From a checkpoint of a small image flow-matching model.
Model: 15.5M parameters, arch uvit, norm rmsnorm, activation squared_relu, moe top_k, patch size [4, 4], width 320.
Rows from expert 2 of block 3, named by matrix and row number. Rows with one number belong to one neuron. Each number is 500 + 40 x the weight over the matrix's rms, rounded and kept within 0 to 999. All counts start at 0. Numbers have three digits each.
# up: expert up (model.blocks.3.mlp.up, 4x640x320), inputs 240-319
# down: expert down (model.blocks.3.mlp.down, 4x320x640, transposed), outputs 240-319
up.462:482487433442489519475447430566496486493552522514406503442485500546538528537512559506532511550492519509468455518470483476443512447528528526527532457534442514485554463424494458532540533572439585499506466543599514502358535504493496514514414461
down.462:469480545538378532492477484413481470473470448502564473525548512506422476527499515466578448519464534486551478511514506500506456512478487525537497557490563515546416497487473518436517497414555410483465461465457500481536540531443524517436550504
up.463:505510489514503518527468555441507490524439491413448527541409465596452539554431530474478488474549544524555509431458563558602529543490559520543476439484460496456506488514524554520497468534421501527480450518479504559551530560489547538544565501
down.463:503438506502455532558545510470549496563537464501462449472574449476453492546465495553456457437448448460470519537511540496447477435524473508493453530452520445569434513473480434472519491415503411509468474464555456473498457462469488440507520479
up.464:552570512515463544489500427484478544464478533577516478440511533536520499453499493501504527476594476488463470552463471445467486497532502413490530484524521522500436494509526519497415472496509498427487506562447472511495544513521508526553531569
down.464:492443558448477501513545448483523461466552525498550425488454484552482531480491478537438492516438543527524575470476527532507546410469488507502408557478472527549559480466475432439541528522498455540541518465454475460445434478443518410459494595
up.465:466448496501477489548524477438540555507439424513503518537534469488487539576428516520455499470520492500480518472478484490570556503518464418475472545502496555498455464554488464527437547497552544455505462465500451499490584561501502432494416475
down.465:519447520540461547590466471514448515522488550512472532495524530498503534466533426488584464504483488490445408541445530500461433476485495509488447452486488501508575529408488512503569449599430390487451483535490516513491513404497473514554583417
up.466:542471498454471545537484451524410483537577527504503451470453463483425599460499521518515515490505465510494513524498506534496522551525526548525570490527552572488477445522523432454548570469529503517458482461418470516501539422524512504589523508
down.466:509612569556549592490538517461489537526503482486445531580553555531552408494457436465470544532432510587472525544451506481499536510535518526539513476556505459475562581509446598611525514536505547479517611523524643439517458575414429546459522462
up.467:469511427530528486506504529510531484544514483513483551517473445520492501533526530460481551476498601518465457484478510590473540560429387494511496444497507526519452586487465563533520500526484495455518538450459524452523594473519538442479498492
down.467:484451460500511512491484527525502567479488524485504491481488496462515556502493519543523447453476480462514555537518539492456455435451544519492501527531436511477512411547459471427522512464476470476529416483504458593471434528539493546589528457
up.468:480451479500496446465520514483458530551444415439461540503494574480554488547563480488502524459469541488445441459617516511556465522519510551549506517446591414531536498523536534515496546448522562486535448541481455497583537514547531523477517519
down.468:488509549481469520523434532522565484490520568464539511522482536499454491452460484518516490483531460532502516511426490551508552460554534501460485501622414536549502519537496470445472541525475488507449540468565511466439493450548519457466475508
up.469:560446532544452433452487591469467477464503499498500484456514488446516479475491433497441557471539451494432451502516561486468553507473543523549441485483510529502547500484483389494399466433507526415480550461473561530502498469584526512494550522
down.469:544500459545487507499473526517488515507493539490492499484539477472472430546540512509592486506537561544508503461554551498489483622499533561485542486479506498433453522522509505511587557489587492599509515432572532471427470534446462487489547537
up.470:524466481446561490473492505490505520456490484577605435456570548446546490533486521505479446442553492494544448534480491525438498476464588516489472505505576408507534517529493499478520445482510496470450489468429445547505555511532508539477489519
down.470:502491500528452505462427449517482555463451455499507506486425458461447532487554488526567517520494515561521524484440501467533497511560504472492533567506460476536442441472484416586488563505562567545499496491502538474450532530444516510540546503
up.471:488480448473515485460449502533472461537543444441486521480554510548497457520558454407568591534528476518466442523447503501521535509504495527478507478489474496441474540526497508524498484499570565491469462477481555506606546544443458461535401549
down.471:564486504461625519512523404504482489527500555516487496571510546452509498458480544482436466488495454474479557468604511530597481577549499417461558469545438508530563524571518500528461512500469538518550430506506541488429463541574519484515414499
up.472:518482498488566532404478462551501516506452449515496520463480449494459487456600514506485463547507541500522458520497502481542512475580513532522473590570622405491511462426506499528463561532429487487576483520471458545501459473522454453471480409
down.472:476531518510569469564563504530457437517481526508520425537522557486493540511480546508541552456436470472478526464522536538498504520475513518432553465487466531522509468521495525508551414461527491559499503450480466495482496557493533480588553520
up.473:529525454457545522459466522579491536529570480528515451515535534476475509408539536534462531510565536480491554563488517448485551496519458582485475483536569450490559519437519496507468395450534448497469425479531493544521447583549549482505518562
down.473:458521411526483502507531537491527478495508464498509474537513521486507483545486506509469497437506513486540483469490503483509454488532472504486513505454469530512500471494520487491514541495530532509491468538555493530493406462406491532457538495
up.474:494610473510465496483496518550537435532528523533516487445542507458451445507546434445502556477459440472566489547559466485510548511422513407448533557492498491454512490473490512444464481520526474559497546491501490513491470432508473485548480544
down.474:544531508525561505497465452444480546504495531512478552487544454490583525537546553509481453517532535486458538464463507501490474533533436531497497457453540445513537456500509438544567478526507534511543503497507533484511471526484509541498467502
up.475:479529537472482474543486505477530549432456528555453506460472513477594545505523574463451549532513475518483459484511432464509526428497574552428547520548502507425507567547566487517581485377476506483503467441489475478530501507474487572567482489
down.475:579514460460498563457629470460506455436417538522492519498427498462514389485490524393470542618470503493467467519467490415578514435448560477497540483530447504472563518500505448485438447450516501507460504423469492597503509501451493564595431517
up.476:498498512517514517396450569504556547512467476506497418491514534402443484532458531507442571469588501575449457514432580573521551475514527535525561509539513585548529470495485556513451486420499539493488532586514465512539553504511461545391500538
down.476:471514447580495466469493481565592447540473510407450586567487527503446529563445462496478421493386524448536513406595518534441508531509525469506432510578469494568488479470531470415535464496491496515534534531562477473431441555469409515546480446
up.477:501532499403547579460483477541535527512468540533417508504480457488482509424496578511484587480471511478514451533509520560533571470536519520424483519532487466523403508460501531514475489538539488544485498480492517548502516459564558485540471551
down.477:493482511504483536528468487489501477521470458531503519461511528461522470560472461503483405545586547514506511510566527461491462549470552498557473465488531545529522542513529513501529490493490501452499538528468562495512528567474520510494529483
up.478:461511518483532538443540497562443443524455502594501503477471477481528506490554527427473435520515475524556503515553482490437553454500431469527494475543459476534492435509508494516467501519468595467477450465476557552591589471491530539478516452
down.478:557433479476442551510506489427502556558497511474488409583507474589577526503497509570538520452445450559454519526491593594524476554418524556475548567519504571492570506505497558438504538511536505501482513520554494515436456512486478514554448525