Weights of a small image flow-matching model.
Model: moe top_k, patch size [4, 4].
Data: trained on photos of plants, animals and fungi (iNaturalist), 38949 training examples.
Rows from block 4 of a small image flow-matching model, named by matrix and row number. Rows with one number belong to one neuron. Each number is 50 + 10 x the weight over its row's rms, rounded and kept within 0 to 99. All counts start at 0.
After each neuron's rows are labels from the 100 images, of 14848 (inputs lightly noised), where the neuron reaches its highest value: "colour at peak" is the nearest of a few named colours to the mean colour under the peak; "responds to" is what is common among them. Only what is clearly more common there than usual is listed. The data: photos of plants, animals and fungi (iNaturalist). In brackets: how many of the 100.
# fc1: MLP up (model.blocks.4.mlp.fc1.weight, 1280x320), inputs 160-319
# fc2: MLP down (model.blocks.4.mlp.fc2.weight, 320x1280, transposed), outputs 160-319

fc1.356:22 42 54 49 42 45 68 61 44 52 58 60 46 55 59 31 36 53 47 40 36 55 50 55 62 51 41 35 52 64 36 56 49 49 53 44 60 60 35 52 45 49 46 49 32 50 44 40 48 77 69 55 60 50 65 54 64 54 70 36 51 60 64 57 44 47 60 62 56 64 51 53 58 46 56 57 69 39 52 50 56 66 39 61 43 71 45 50 57 45 47 46 52 43 64 61 40 61 66 68 45 62 40 50 61 57 47 40 55 37 61 36 50 53 49 59 51 48 36 29 48 38 54 53 47 64 60 58 51 59 70 71 52 62 52 54 57 54 52 41 69 47 62 23 28 38 41 51 56 46 58 34 49 43 45 64 61 48 43 57
fc2.356:66 45 66 45 43 75 36 29 49 48 61 28 26 47 64 53 68 28 41 55 59 43 47 53 38 43 58 40 45 48 46 44 49 46 49 60 60 36 74 47 53 43 46 50 66 57 60 47 40 39 47 41 44 34 54 45 54 58 50 59 58 59 54 61 42 52 59 53 56 46 59 50 48 58 58 36 37 44 48 55 50 53 58 34 58 47 33 39 68 47 44 61 43 59 30 34 67 54 46 52 57 57 64 53 56 62 41 48 44 62 46 41 45 44 57 47 63 53 65 47 50 45 55 49 62 31 64 29 52 49 41 50 34 44 50 44 48 53 34 55 47 59 60 49 49 45 64 53 60 47 51 49 53 63 64 41 71 53 62 48
colour at peak: brown (57); black (38)
responds to: order Lepidoptera (35)

fc1.552:50 50 61 46 35 49 54 58 41 16 45 39 49 50 45 57 53 51 62 46 34 54 49 49 55 61 52 57 54 50 68 40 57 39 51 35 46 49 55 47 48 47 31 49 54 46 57 40 44 54 67 55 53 50 59 65 54 48 50 33 47 56 59 42 53 39 62 55 41 60 56 39 63 59 41 47 71 57 39 53 55 40 41 55 64 48 52 57 39 37 53 66 23 52 51 54 31 43 56 60 53 57 29 51 43 46 49 51 47 26 53 40 40 50 45 56 46 43 38 64 33 52 46 31 55 31 39 53 52 73 43 42 40 36 57 44 46 59 54 51 68 49 54 44 60 44 57 29 72 38 64 52 67 44 56 57 63 36 49 48
fc2.552:44 54 34 58 63 59 44 36 46 64 58 47 58 36 46 47 39 43 42 34 68 62 48 33 48 39 47 47 42 54 42 62 38 49 44 39 46 45 45 65 39 71 38 54 50 43 61 46 48 38 31 51 42 42 42 47 59 46 43 54 49 53 46 49 53 45 39 52 63 25 51 56 35 66 59 53 42 52 45 42 55 49 51 49 54 70 56 55 49 71 42 43 75 46 41 45 52 50 51 38 50 65 58 60 45 54 58 50 48 57 42 67 50 53 62 41 68 46 54 42 51 53 63 75 42 59 80 48 56 49 47 58 55 61 31 66 44 48 51 43 43 32 60 47 32 67 47 52 61 51 47 43 32 46 40 45 56 56 54 50
colour at peak: white (37); pink (29)
responds to: class Aves (85)

fc1.300:52 48 32 66 47 57 61 62 70 59 52 55 41 46 47 42 56 59 58 34 44 50 47 42 70 55 80 46 61 53 38 57 54 56 47 47 55 51 43 52 48 41 52 58 55 28 56 46 33 55 48 49 64 37 57 61 48 42 38 51 48 46 43 55 48 64 54 51 68 30 52 47 64 64 61 55 43 27 37 66 51 41 47 63 44 18 47 35 39 54 56 43 57 54 66 40 48 43 55 51 50 38 52 54 43 50 45 41 68 51 67 54 44 68 46 52 66 34 47 51 66 62 44 53 49 49 34 46 57 65 41 65 44 43 47 43 44 39 56 41 43 45 47 59 56 63 47 38 42 54 52 61 63 32 52 66 56 59 34 58
fc2.300:49 54 61 37 68 33 53 56 56 52 50 49 51 45 49 65 53 43 51 58 65 60 57 49 33 31 55 74 53 44 52 47 55 45 65 51 49 38 33 55 74 36 46 26 48 49 46 41 60 41 46 43 49 34 52 52 50 38 58 51 53 45 41 48 50 48 29 39 47 51 48 54 52 39 34 51 40 67 44 57 49 33 44 48 59 57 47 54 59 41 52 58 71 62 31 46 51 54 43 54 38 44 47 57 52 48 52 56 48 62 30 50 68 39 48 40 46 40 61 75 33 51 49 40 46 45 48 58 52 44 59 41 63 51 61 45 58 39 36 44 48 54 37 48 33 48 58 65 43 48 53 60 43 62 49 30 37 61 54 52
colour at peak: pink (44); white (26)
responds to: order Lepidoptera (37)

fc1.513:34 38 39 68 35 48 39 51 49 46 37 54 61 55 49 60 51 45 45 35 60 54 49 41 64 29 47 49 53 48 42 37 47 50 43 43 64 46 41 39 33 41 52 36 42 44 39 56 47 55 41 55 42 61 72 29 53 39 41 38 57 40 56 56 33 54 52 57 50 25 62 34 52 62 41 50 68 54 50 46 58 59 54 37 48 49 71 45 68 42 59 53 57 41 54 36 63 52 44 44 33 41 41 56 33 47 74 55 67 56 56 59 43 65 40 51 67 58 54 67 66 41 58 52 52 53 48 54 56 66 46 62 58 55 62 45 43 52 43 60 59 50 51 52 28 40 53 63 51 52 43 38 57 60 27 50 35 52 57 25
fc2.513:26 39 49 62 51 37 65 54 44 58 40 49 50 54 33 53 59 42 64 58 64 51 48 29 64 27 42 41 53 48 45 47 46 35 65 57 57 57 40 40 45 42 45 41 57 66 36 49 60 49 33 59 31 48 47 51 45 47 44 51 57 73 43 59 32 41 52 62 54 29 48 49 62 74 49 54 58 51 60 47 61 53 47 33 48 43 66 53 75 44 45 48 49 53 30 42 39 35 37 56 34 41 51 52 47 27 46 61 50 46 49 62 27 61 44 46 48 50 56 50 59 51 64 45 78 39 58 49 58 48 45 47 43 33 47 43 49 63 49 66 54 50 61 52 41 47 50 53 29 42 48 40 52 54 48 52 54 46 52 40
colour at peak: brown (51)
responds to: kingdom Plantae (25); phylum Tracheophyta (25)

fc1.310:53 41 51 55 43 55 50 54 64 48 53 54 45 43 37 58 62 56 38 53 58 29 50 54 61 55 48 56 48 57 62 49 39 55 40 65 45 51 52 48 24 68 64 33 74 74 54 33 51 48 47 60 48 55 45 49 28 45 69 59 54 43 70 37 34 39 63 48 47 40 44 49 54 51 42 50 48 42 32 47 47 58 50 64 54 40 37 28 55 54 44 52 50 55 48 63 35 57 55 31 52 62 43 58 49 59 47 48 68 47 70 70 49 68 50 33 35 46 49 39 53 50 45 55 55 70 55 57 50 45 67 45 31 44 36 44 54 34 54 38 44 40 65 47 47 40 56 32 42 63 30 55 54 40 39 40 59 41 45 39
fc2.310:49 65 41 41 37 32 56 61 49 36 25 45 42 60 65 61 59 47 58 57 66 43 59 57 62 60 66 51 67 65 62 65 50 70 70 55 55 72 45 54 51 44 49 69 45 39 58 49 67 45 58 46 50 50 61 57 41 54 52 49 46 46 43 67 66 60 45 44 46 60 47 62 50 68 34 43 55 45 39 64 57 38 47 34 44 54 58 47 59 52 55 52 41 56 53 50 60 64 56 49 33 57 64 38 56 72 38 51 38 66 52 43 45 46 36 45 64 25 45 52 52 59 43 47 49 28 35 37 46 57 50 46 48 60 57 64 53 50 64 51 52 52 47 60 55 43 36 57 37 45 47 62 54 67 52 57 46 56 54 38
colour at peak: grey (82)
responds to: kingdom Plantae (52); phylum Tracheophyta (52); class Magnoliopsida (39)

fc1.59:29 59 54 49 57 45 62 62 53 39 71 45 51 48 61 44 63 59 40 54 58 36 69 49 64 53 59 50 56 48 68 44 38 49 60 56 67 44 60 37 41 56 46 67 61 62 55 66 45 54 43 43 40 52 34 54 54 36 58 59 39 47 57 45 49 40 49 25 41 30 42 49 52 57 52 51 43 65 64 63 43 50 58 64 47 64 47 42 54 38 55 44 60 45 55 48 57 58 50 58 50 62 43 49 39 49 31 60 38 29 53 47 42 49 56 49 53 43 53 44 52 70 42 51 49 24 57 45 52 37 47 36 46 42 32 81 58 35 48 64 63 40 27 44 50 46 60 49 46 32 39 66 50 45 51 62 55 49 38 45
fc2.59:41 51 33 37 39 38 44 46 41 29 36 45 50 41 53 46 61 58 56 36 35 44 51 47 23 57 54 35 40 29 53 66 37 41 23 47 51 59 57 71 50 62 36 43 80 35 43 62 46 49 36 53 33 55 52 40 40 43 54 69 56 66 47 51 40 40 40 37 31 46 38 51 61 28 54 36 46 66 51 51 33 35 64 53 58 55 58 51 48 44 51 40 48 45 50 67 41 54 49 50 44 55 45 33 48 46 50 59 54 62 50 50 52 58 55 40 50 61 55 36 54 49 40 59 34 55 55 71 37 48 49 46 58 47 42 67 50 53 44 54 39 53 51 45 51 30 52 61 52 47 50 34 30 55 64 68 60 37 48 34
colour at peak: brown (64)
responds to: class: Insecta (78); order Lepidoptera (56); family: Nymphalidae (47)

fc1.200:54 46 51 60 70 42 45 52 44 59 54 47 46 56 52 39 48 30 55 52 41 50 44 52 54 46 53 49 55 37 47 62 67 50 47 60 52 53 61 37 58 60 43 38 43 47 72 39 50 56 54 50 32 38 55 44 52 39 67 40 72 55 26 54 42 46 58 53 38 44 45 59 38 57 67 54 40 55 43 44 44 49 48 64 45 55 26 42 53 47 58 53 46 73 47 52 68 63 47 41 38 59 53 54 60 44 67 47 54 66 32 55 61 52 45 56 39 42 55 43 56 75 51 65 53 48 55 61 45 47 61 47 43 45 54 33 52 49 21 35 55 50 38 53 56 44 59 57 48 59 55 47 31 27 34 35 54 54 46 45
fc2.200:35 50 65 58 52 44 58 51 61 36 43 50 34 47 59 53 37 61 60 55 51 50 47 59 50 62 47 61 45 48 44 40 49 50 45 40 58 57 43 54 46 58 62 52 46 61 32 56 43 56 65 59 58 63 58 34 62 57 51 64 57 53 44 49 43 71 59 50 39 46 33 31 63 40 53 31 52 63 39 61 57 66 47 49 47 43 49 60 37 60 42 30 45 54 52 43 67 36 46 63 57 42 63 45 40 64 55 50 52 46 64 78 29 58 47 58 56 58 33 69 56 44 35 49 38 53 51 45 52 45 53 72 57 62 68 49 33 44 59 43 45 62 65 49 39 45 33 43 57 40 75 47 53 65 69 71 56 49 63 43
colour at peak: grey (75)
responds to: class: Aves (91); order Anseriformes (30); family: Anatidae (30)

fc1.183:50 46 60 49 58 50 52 47 54 42 56 49 38 49 41 42 48 43 43 54 51 46 45 47 43 50 62 47 57 56 36 34 57 45 50 46 53 48 56 51 33 66 57 48 49 45 50 59 49 40 49 63 54 25 50 61 72 42 56 62 54 50 65 50 40 38 40 55 50 51 63 51 29 64 53 53 46 24 68 40 27 44 58 51 43 53 35 41 64 45 42 50 60 75 34 51 63 48 51 40 38 54 45 48 55 56 59 43 45 43 56 32 67 52 56 58 54 44 49 41 58 52 54 59 48 38 40 31 62 49 50 44 37 56 64 44 45 51 52 61 60 46 54 39 42 34 59 70 53 54 62 50 70 51 51 52 43 35 63 55
fc2.183:55 33 61 52 62 35 55 62 59 60 51 45 52 58 57 43 48 54 59 52 41 47 37 35 57 55 29 61 46 53 64 61 52 54 51 52 47 49 42 71 51 36 44 27 44 58 69 47 65 43 61 56 42 43 44 49 30 50 73 37 34 51 43 60 48 59 45 50 58 41 34 62 43 46 55 31 60 73 51 48 52 62 66 43 48 49 44 54 39 53 57 42 75 38 45 35 26 57 73 65 57 56 50 42 45 54 44 60 60 55 50 53 63 49 41 29 48 51 31 38 52 48 35 47 67 44 33 43 45 60 42 49 58 71 38 63 44 52 29 47 55 66 35 56 46 46 39 39 46 52 61 46 44 62 55 53 38 70 49 40
colour at peak: grey (79)
responds to: class: Aves (95); order Anseriformes (32); family: Anatidae (32)

fc1.408:52 63 47 47 53 49 50 50 28 40 45 59 54 64 63 57 38 34 35 35 54 54 52 50 61 56 61 27 60 43 40 45 50 52 58 44 38 46 57 53 63 59 64 47 45 50 43 45 34 47 44 56 60 53 58 38 57 48 58 50 51 60 59 42 69 49 43 50 45 54 54 78 44 35 45 55 57 39 55 60 44 45 51 40 53 45 70 36 37 41 42 48 47 56 39 45 43 38 36 65 29 42 50 72 48 23 47 45 45 35 33 49 53 61 36 66 74 42 52 49 64 55 61 47 53 46 36 46 44 49 66 54 66 54 37 29 58 52 54 55 47 62 48 50 50 58 45 41 60 74 63 33 58 48 57 57 48 57 58 45
fc2.408:68 57 45 59 37 53 57 31 62 61 54 49 59 42 53 46 51 40 49 55 45 50 41 49 69 47 47 31 27 59 47 45 42 49 70 59 47 39 50 57 47 49 67 60 42 57 71 36 37 39 56 53 46 44 56 56 41 64 41 36 57 51 41 41 44 51 69 59 70 54 36 42 54 55 62 51 44 53 56 41 60 45 30 52 52 50 46 79 42 49 58 53 47 66 41 54 52 34 62 45 64 58 50 44 55 71 39 52 49 32 39 38 46 48 68 57 32 40 47 43 53 47 53 55 61 52 47 53 52 58 57 46 34 54 40 71 35 63 75 62 44 43 44 49 55 62 57 50 48 57 41 66 40 57 28 44 38 52 50 54
colour at peak: green (30)
responds to: kingdom Plantae (55); phylum Tracheophyta (55); class Magnoliopsida (50)

fc1.712:46 54 49 69 47 52 55 52 64 57 45 58 49 60 62 47 37 48 42 59 43 49 54 54 52 77 38 32 63 54 43 58 53 40 61 46 63 31 43 46 54 50 38 56 46 54 68 73 54 56 41 41 56 53 56 46 37 34 59 47 48 48 54 42 61 58 48 54 60 40 41 46 43 72 49 72 49 78 52 28 46 45 47 64 56 47 47 39 71 48 45 44 62 41 55 35 45 51 51 42 47 61 46 35 45 64 58 50 43 34 52 57 59 62 49 48 67 56 37 71 58 65 34 66 46 41 53 60 43 57 60 73 39 47 40 56 52 36 36 59 69 40 55 72 51 57 55 33 62 63 41 59 54 46 38 46 43 73 43 49
fc2.712:52 54 57 28 56 52 33 38 48 31 59 56 56 51 51 38 71 55 58 47 59 29 48 33 25 53 50 59 37 56 49 39 48 52 35 54 51 71 29 47 53 50 53 58 53 59 49 46 35 48 55 52 57 43 50 51 35 52 38 42 44 57 50 59 36 48 54 50 35 55 54 36 43 34 48 33 44 41 56 54 25 49 51 48 52 44 52 49 42 49 63 71 23 62 42 39 36 63 47 39 60 47 54 60 39 33 45 59 52 69 56 54 46 41 55 53 48 39 64 53 46 57 58 56 61 50 50 55 43 47 47 50 43 54 50 60 55 54 47 39 49 71 37 44 50 43 71 53 37 54 58 25 43 48 49 50 46 49 45 39
colour at peak: grey (77)
responds to: order Anseriformes (29); family: Anatidae (29)

fc1.584:55 46 65 49 58 69 50 55 37 61 56 64 43 31 62 48 43 34 43 44 69 56 61 42 46 55 58 62 54 40 45 40 26 48 55 63 60 56 33 49 43 30 65 25 60 58 76 47 57 40 51 47 72 43 50 49 49 47 56 45 61 51 55 35 45 25 32 54 52 57 43 52 37 33 58 31 46 58 58 57 14 36 64 42 60 33 70 49 68 49 57 52 48 43 51 42 58 54 48 68 43 41 35 48 46 52 53 48 45 56 24 36 50 46 37 46 62 49 58 56 43 60 61 45 68 55 53 64 61 43 62 54 62 46 49 44 44 52 53 55 57 60 50 40 66 46 48 37 32 57 54 38 58 72 52 40 36 52 56 52
fc2.584:48 67 33 57 54 64 57 41 59 60 44 51 50 40 59 46 36 72 54 39 54 47 73 55 54 32 68 51 45 53 33 56 56 63 29 63 38 46 60 37 63 56 53 55 52 59 22 50 34 44 29 66 60 55 39 32 39 64 42 40 54 50 43 52 58 71 73 44 36 42 63 37 62 60 34 51 35 47 41 53 72 41 49 43 52 48 47 27 30 66 57 55 50 56 58 49 47 42 53 48 59 40 68 52 59 42 53 51 49 63 55 71 49 62 48 60 44 52 61 62 50 37 50 48 51 46 44 54 30 46 49 52 44 54 45 52 49 48 45 47 64 36 57 74 50 79 44 55 62 53 48 45 42 39 42 55 55 60 45 51
colour at peak: cyan (27)
responds to: class Aves (98); phylum Chordata (98)

fc1.81:55 39 71 55 54 43 64 29 51 61 30 45 35 57 40 55 45 52 53 65 34 50 47 35 56 52 45 58 57 64 49 51 36 31 52 60 45 63 42 54 59 49 62 55 44 55 53 40 72 64 67 35 55 46 70 46 50 51 38 44 49 52 56 52 56 58 56 47 59 41 59 55 42 53 42 56 64 39 53 47 65 72 42 54 53 53 33 54 48 43 46 56 54 61 49 39 57 37 36 60 55 44 51 56 43 46 45 49 49 35 64 58 53 41 53 56 49 58 48 66 47 29 49 56 49 46 33 46 62 37 71 48 44 52 38 50 47 39 56 39 58 48 31 39 54 56 55 48 59 37 48 52 48 62 57 27 39 47 42 53
fc2.81:54 51 43 38 59 60 38 70 44 41 64 46 43 42 52 61 65 54 44 38 56 63 36 31 51 56 65 39 61 62 31 48 59 62 48 46 46 41 37 55 57 65 40 49 41 58 27 60 36 60 38 62 47 49 45 37 58 56 61 45 34 50 44 51 41 56 41 64 64 47 66 53 46 61 68 52 56 47 41 45 38 50 51 49 43 44 48 44 45 58 49 48 42 28 57 62 47 54 53 44 50 22 61 55 48 52 54 47 59 73 41 48 50 55 43 46 28 48 45 51 42 38 53 46 38 78 60 57 44 64 53 50 70 49 53 49 52 66 40 44 55 49 79 47 44 66 29 58 37 57 69 63 39 45 43 54 57 63 38 46
colour at peak: pink (29)
responds to: phylum Arthropoda (69); class Insecta (68)

fc1.117:35 52 68 42 60 50 59 51 50 63 44 68 54 41 23 34 53 40 54 48 54 42 31 55 62 40 52 45 57 71 48 54 55 46 44 33 51 48 57 55 54 55 55 54 65 60 45 50 43 47 26 55 50 35 65 47 58 49 47 43 65 34 48 55 55 70 41 34 43 29 37 57 49 52 42 39 47 54 60 69 48 59 62 62 52 47 56 56 44 29 50 63 38 61 57 53 38 51 57 31 53 60 59 47 60 44 42 42 51 49 65 59 60 43 49 52 46 47 41 44 54 55 43 44 69 51 66 51 63 31 51 48 59 39 52 48 63 34 53 53 46 63 56 70 50 43 47 61 52 63 48 62 46 50 30 29 40 66 54 51
fc2.117:70 40 60 66 47 30 51 54 58 56 61 28 50 54 66 47 50 56 50 46 57 37 61 45 41 56 50 51 52 39 70 38 52 41 67 69 49 47 57 58 38 59 56 29 50 30 38 56 47 60 64 45 43 55 32 58 48 42 40 57 37 63 51 45 57 40 56 43 37 36 45 49 52 42 62 59 49 43 51 48 33 41 35 41 64 53 62 50 61 51 68 51 54 38 39 59 56 43 53 67 64 68 46 42 42 48 57 52 55 61 31 29 46 58 45 55 40 60 48 42 46 41 64 57 49 42 51 61 46 60 43 47 46 67 49 55 47 51 48 43 52 67 39 51 53 50 67 47 55 47 55 39 37 43 64 64 65 42 47 51
colour at peak: brown (56)
responds to: class Insecta (70); phylum Arthropoda (70)

fc1.243:51 55 63 62 52 39 55 44 55 29 50 46 41 60 49 54 54 61 57 39 48 47 52 46 62 39 44 30 43 53 54 71 49 50 61 48 59 39 46 39 53 68 58 34 44 53 56 49 46 64 39 48 55 42 44 51 39 54 59 50 46 45 66 44 54 47 55 33 64 67 51 63 46 44 54 38 36 42 50 33 55 79 51 39 57 58 51 52 60 37 45 43 52 58 40 43 55 53 51 57 47 73 53 52 55 44 69 45 42 64 51 49 60 50 49 55 40 47 48 59 49 34 40 40 67 42 58 58 54 48 59 61 57 45 48 50 45 40 45 46 51 71 41 40 66 40 46 49 55 56 34 67 51 59 46 68 46 34 45 63
fc2.243:67 55 44 53 74 52 43 52 53 56 44 51 53 51 58 55 42 32 22 49 46 44 53 37 57 72 62 62 55 62 46 54 50 55 46 42 45 45 44 56 65 41 46 53 51 36 36 68 43 38 60 24 63 62 33 62 49 52 55 47 53 44 63 52 46 51 35 62 49 46 65 60 55 63 40 37 58 49 57 78 44 52 49 51 37 41 68 56 63 50 55 49 59 48 38 51 44 38 40 57 56 41 55 36 71 57 38 51 65 41 53 43 38 49 52 35 50 30 53 45 46 60 52 55 39 53 41 32 45 49 66 35 43 46 45 33 56 65 39 61 51 27 56 67 36 50 47 57 54 50 51 49 51 57 62 51 61 35 49 44
colour at peak: pink (32)
responds to: order Passeriformes (53)

fc1.341:44 47 40 71 55 57 45 55 44 39 52 47 50 33 53 53 37 62 53 24 46 61 62 59 51 58 68 59 54 56 40 40 47 34 53 30 43 39 32 48 37 50 53 67 45 53 56 45 55 54 61 52 73 51 30 26 38 38 57 43 36 58 43 63 60 62 55 52 38 44 52 35 57 45 58 48 57 38 66 46 50 58 61 38 38 53 61 56 42 37 54 43 66 68 60 53 66 47 56 45 71 46 53 60 70 59 40 53 46 65 54 39 51 39 45 41 64 50 37 68 45 41 50 48 60 39 52 55 52 56 53 70 44 55 44 59 45 51 38 45 47 44 44 44 38 31 53 54 60 51 48 27 65 53 65 59 56 43 58 45
fc2.341:41 52 68 52 51 69 52 42 59 52 60 65 58 33 52 67 57 63 60 49 44 30 56 38 59 42 25 58 33 69 41 48 60 40 43 39 49 43 44 54 57 45 43 50 52 68 66 42 37 66 55 45 57 56 38 49 39 48 67 45 38 54 57 44 41 52 50 49 64 45 64 39 55 44 52 57 67 42 54 30 44 68 48 55 38 36 39 54 50 48 54 56 52 47 47 50 58 36 65 61 45 47 51 58 42 49 49 60 56 55 44 53 38 33 50 45 55 52 47 54 46 44 58 40 61 40 46 39 52 48 60 45 50 49 53 50 49 51 60 44 45 47 48 66 46 68 56 53 55 57 59 55 46 43 47 48 57 45 45 46
colour at peak: brown (49)
responds to: order Lepidoptera (36)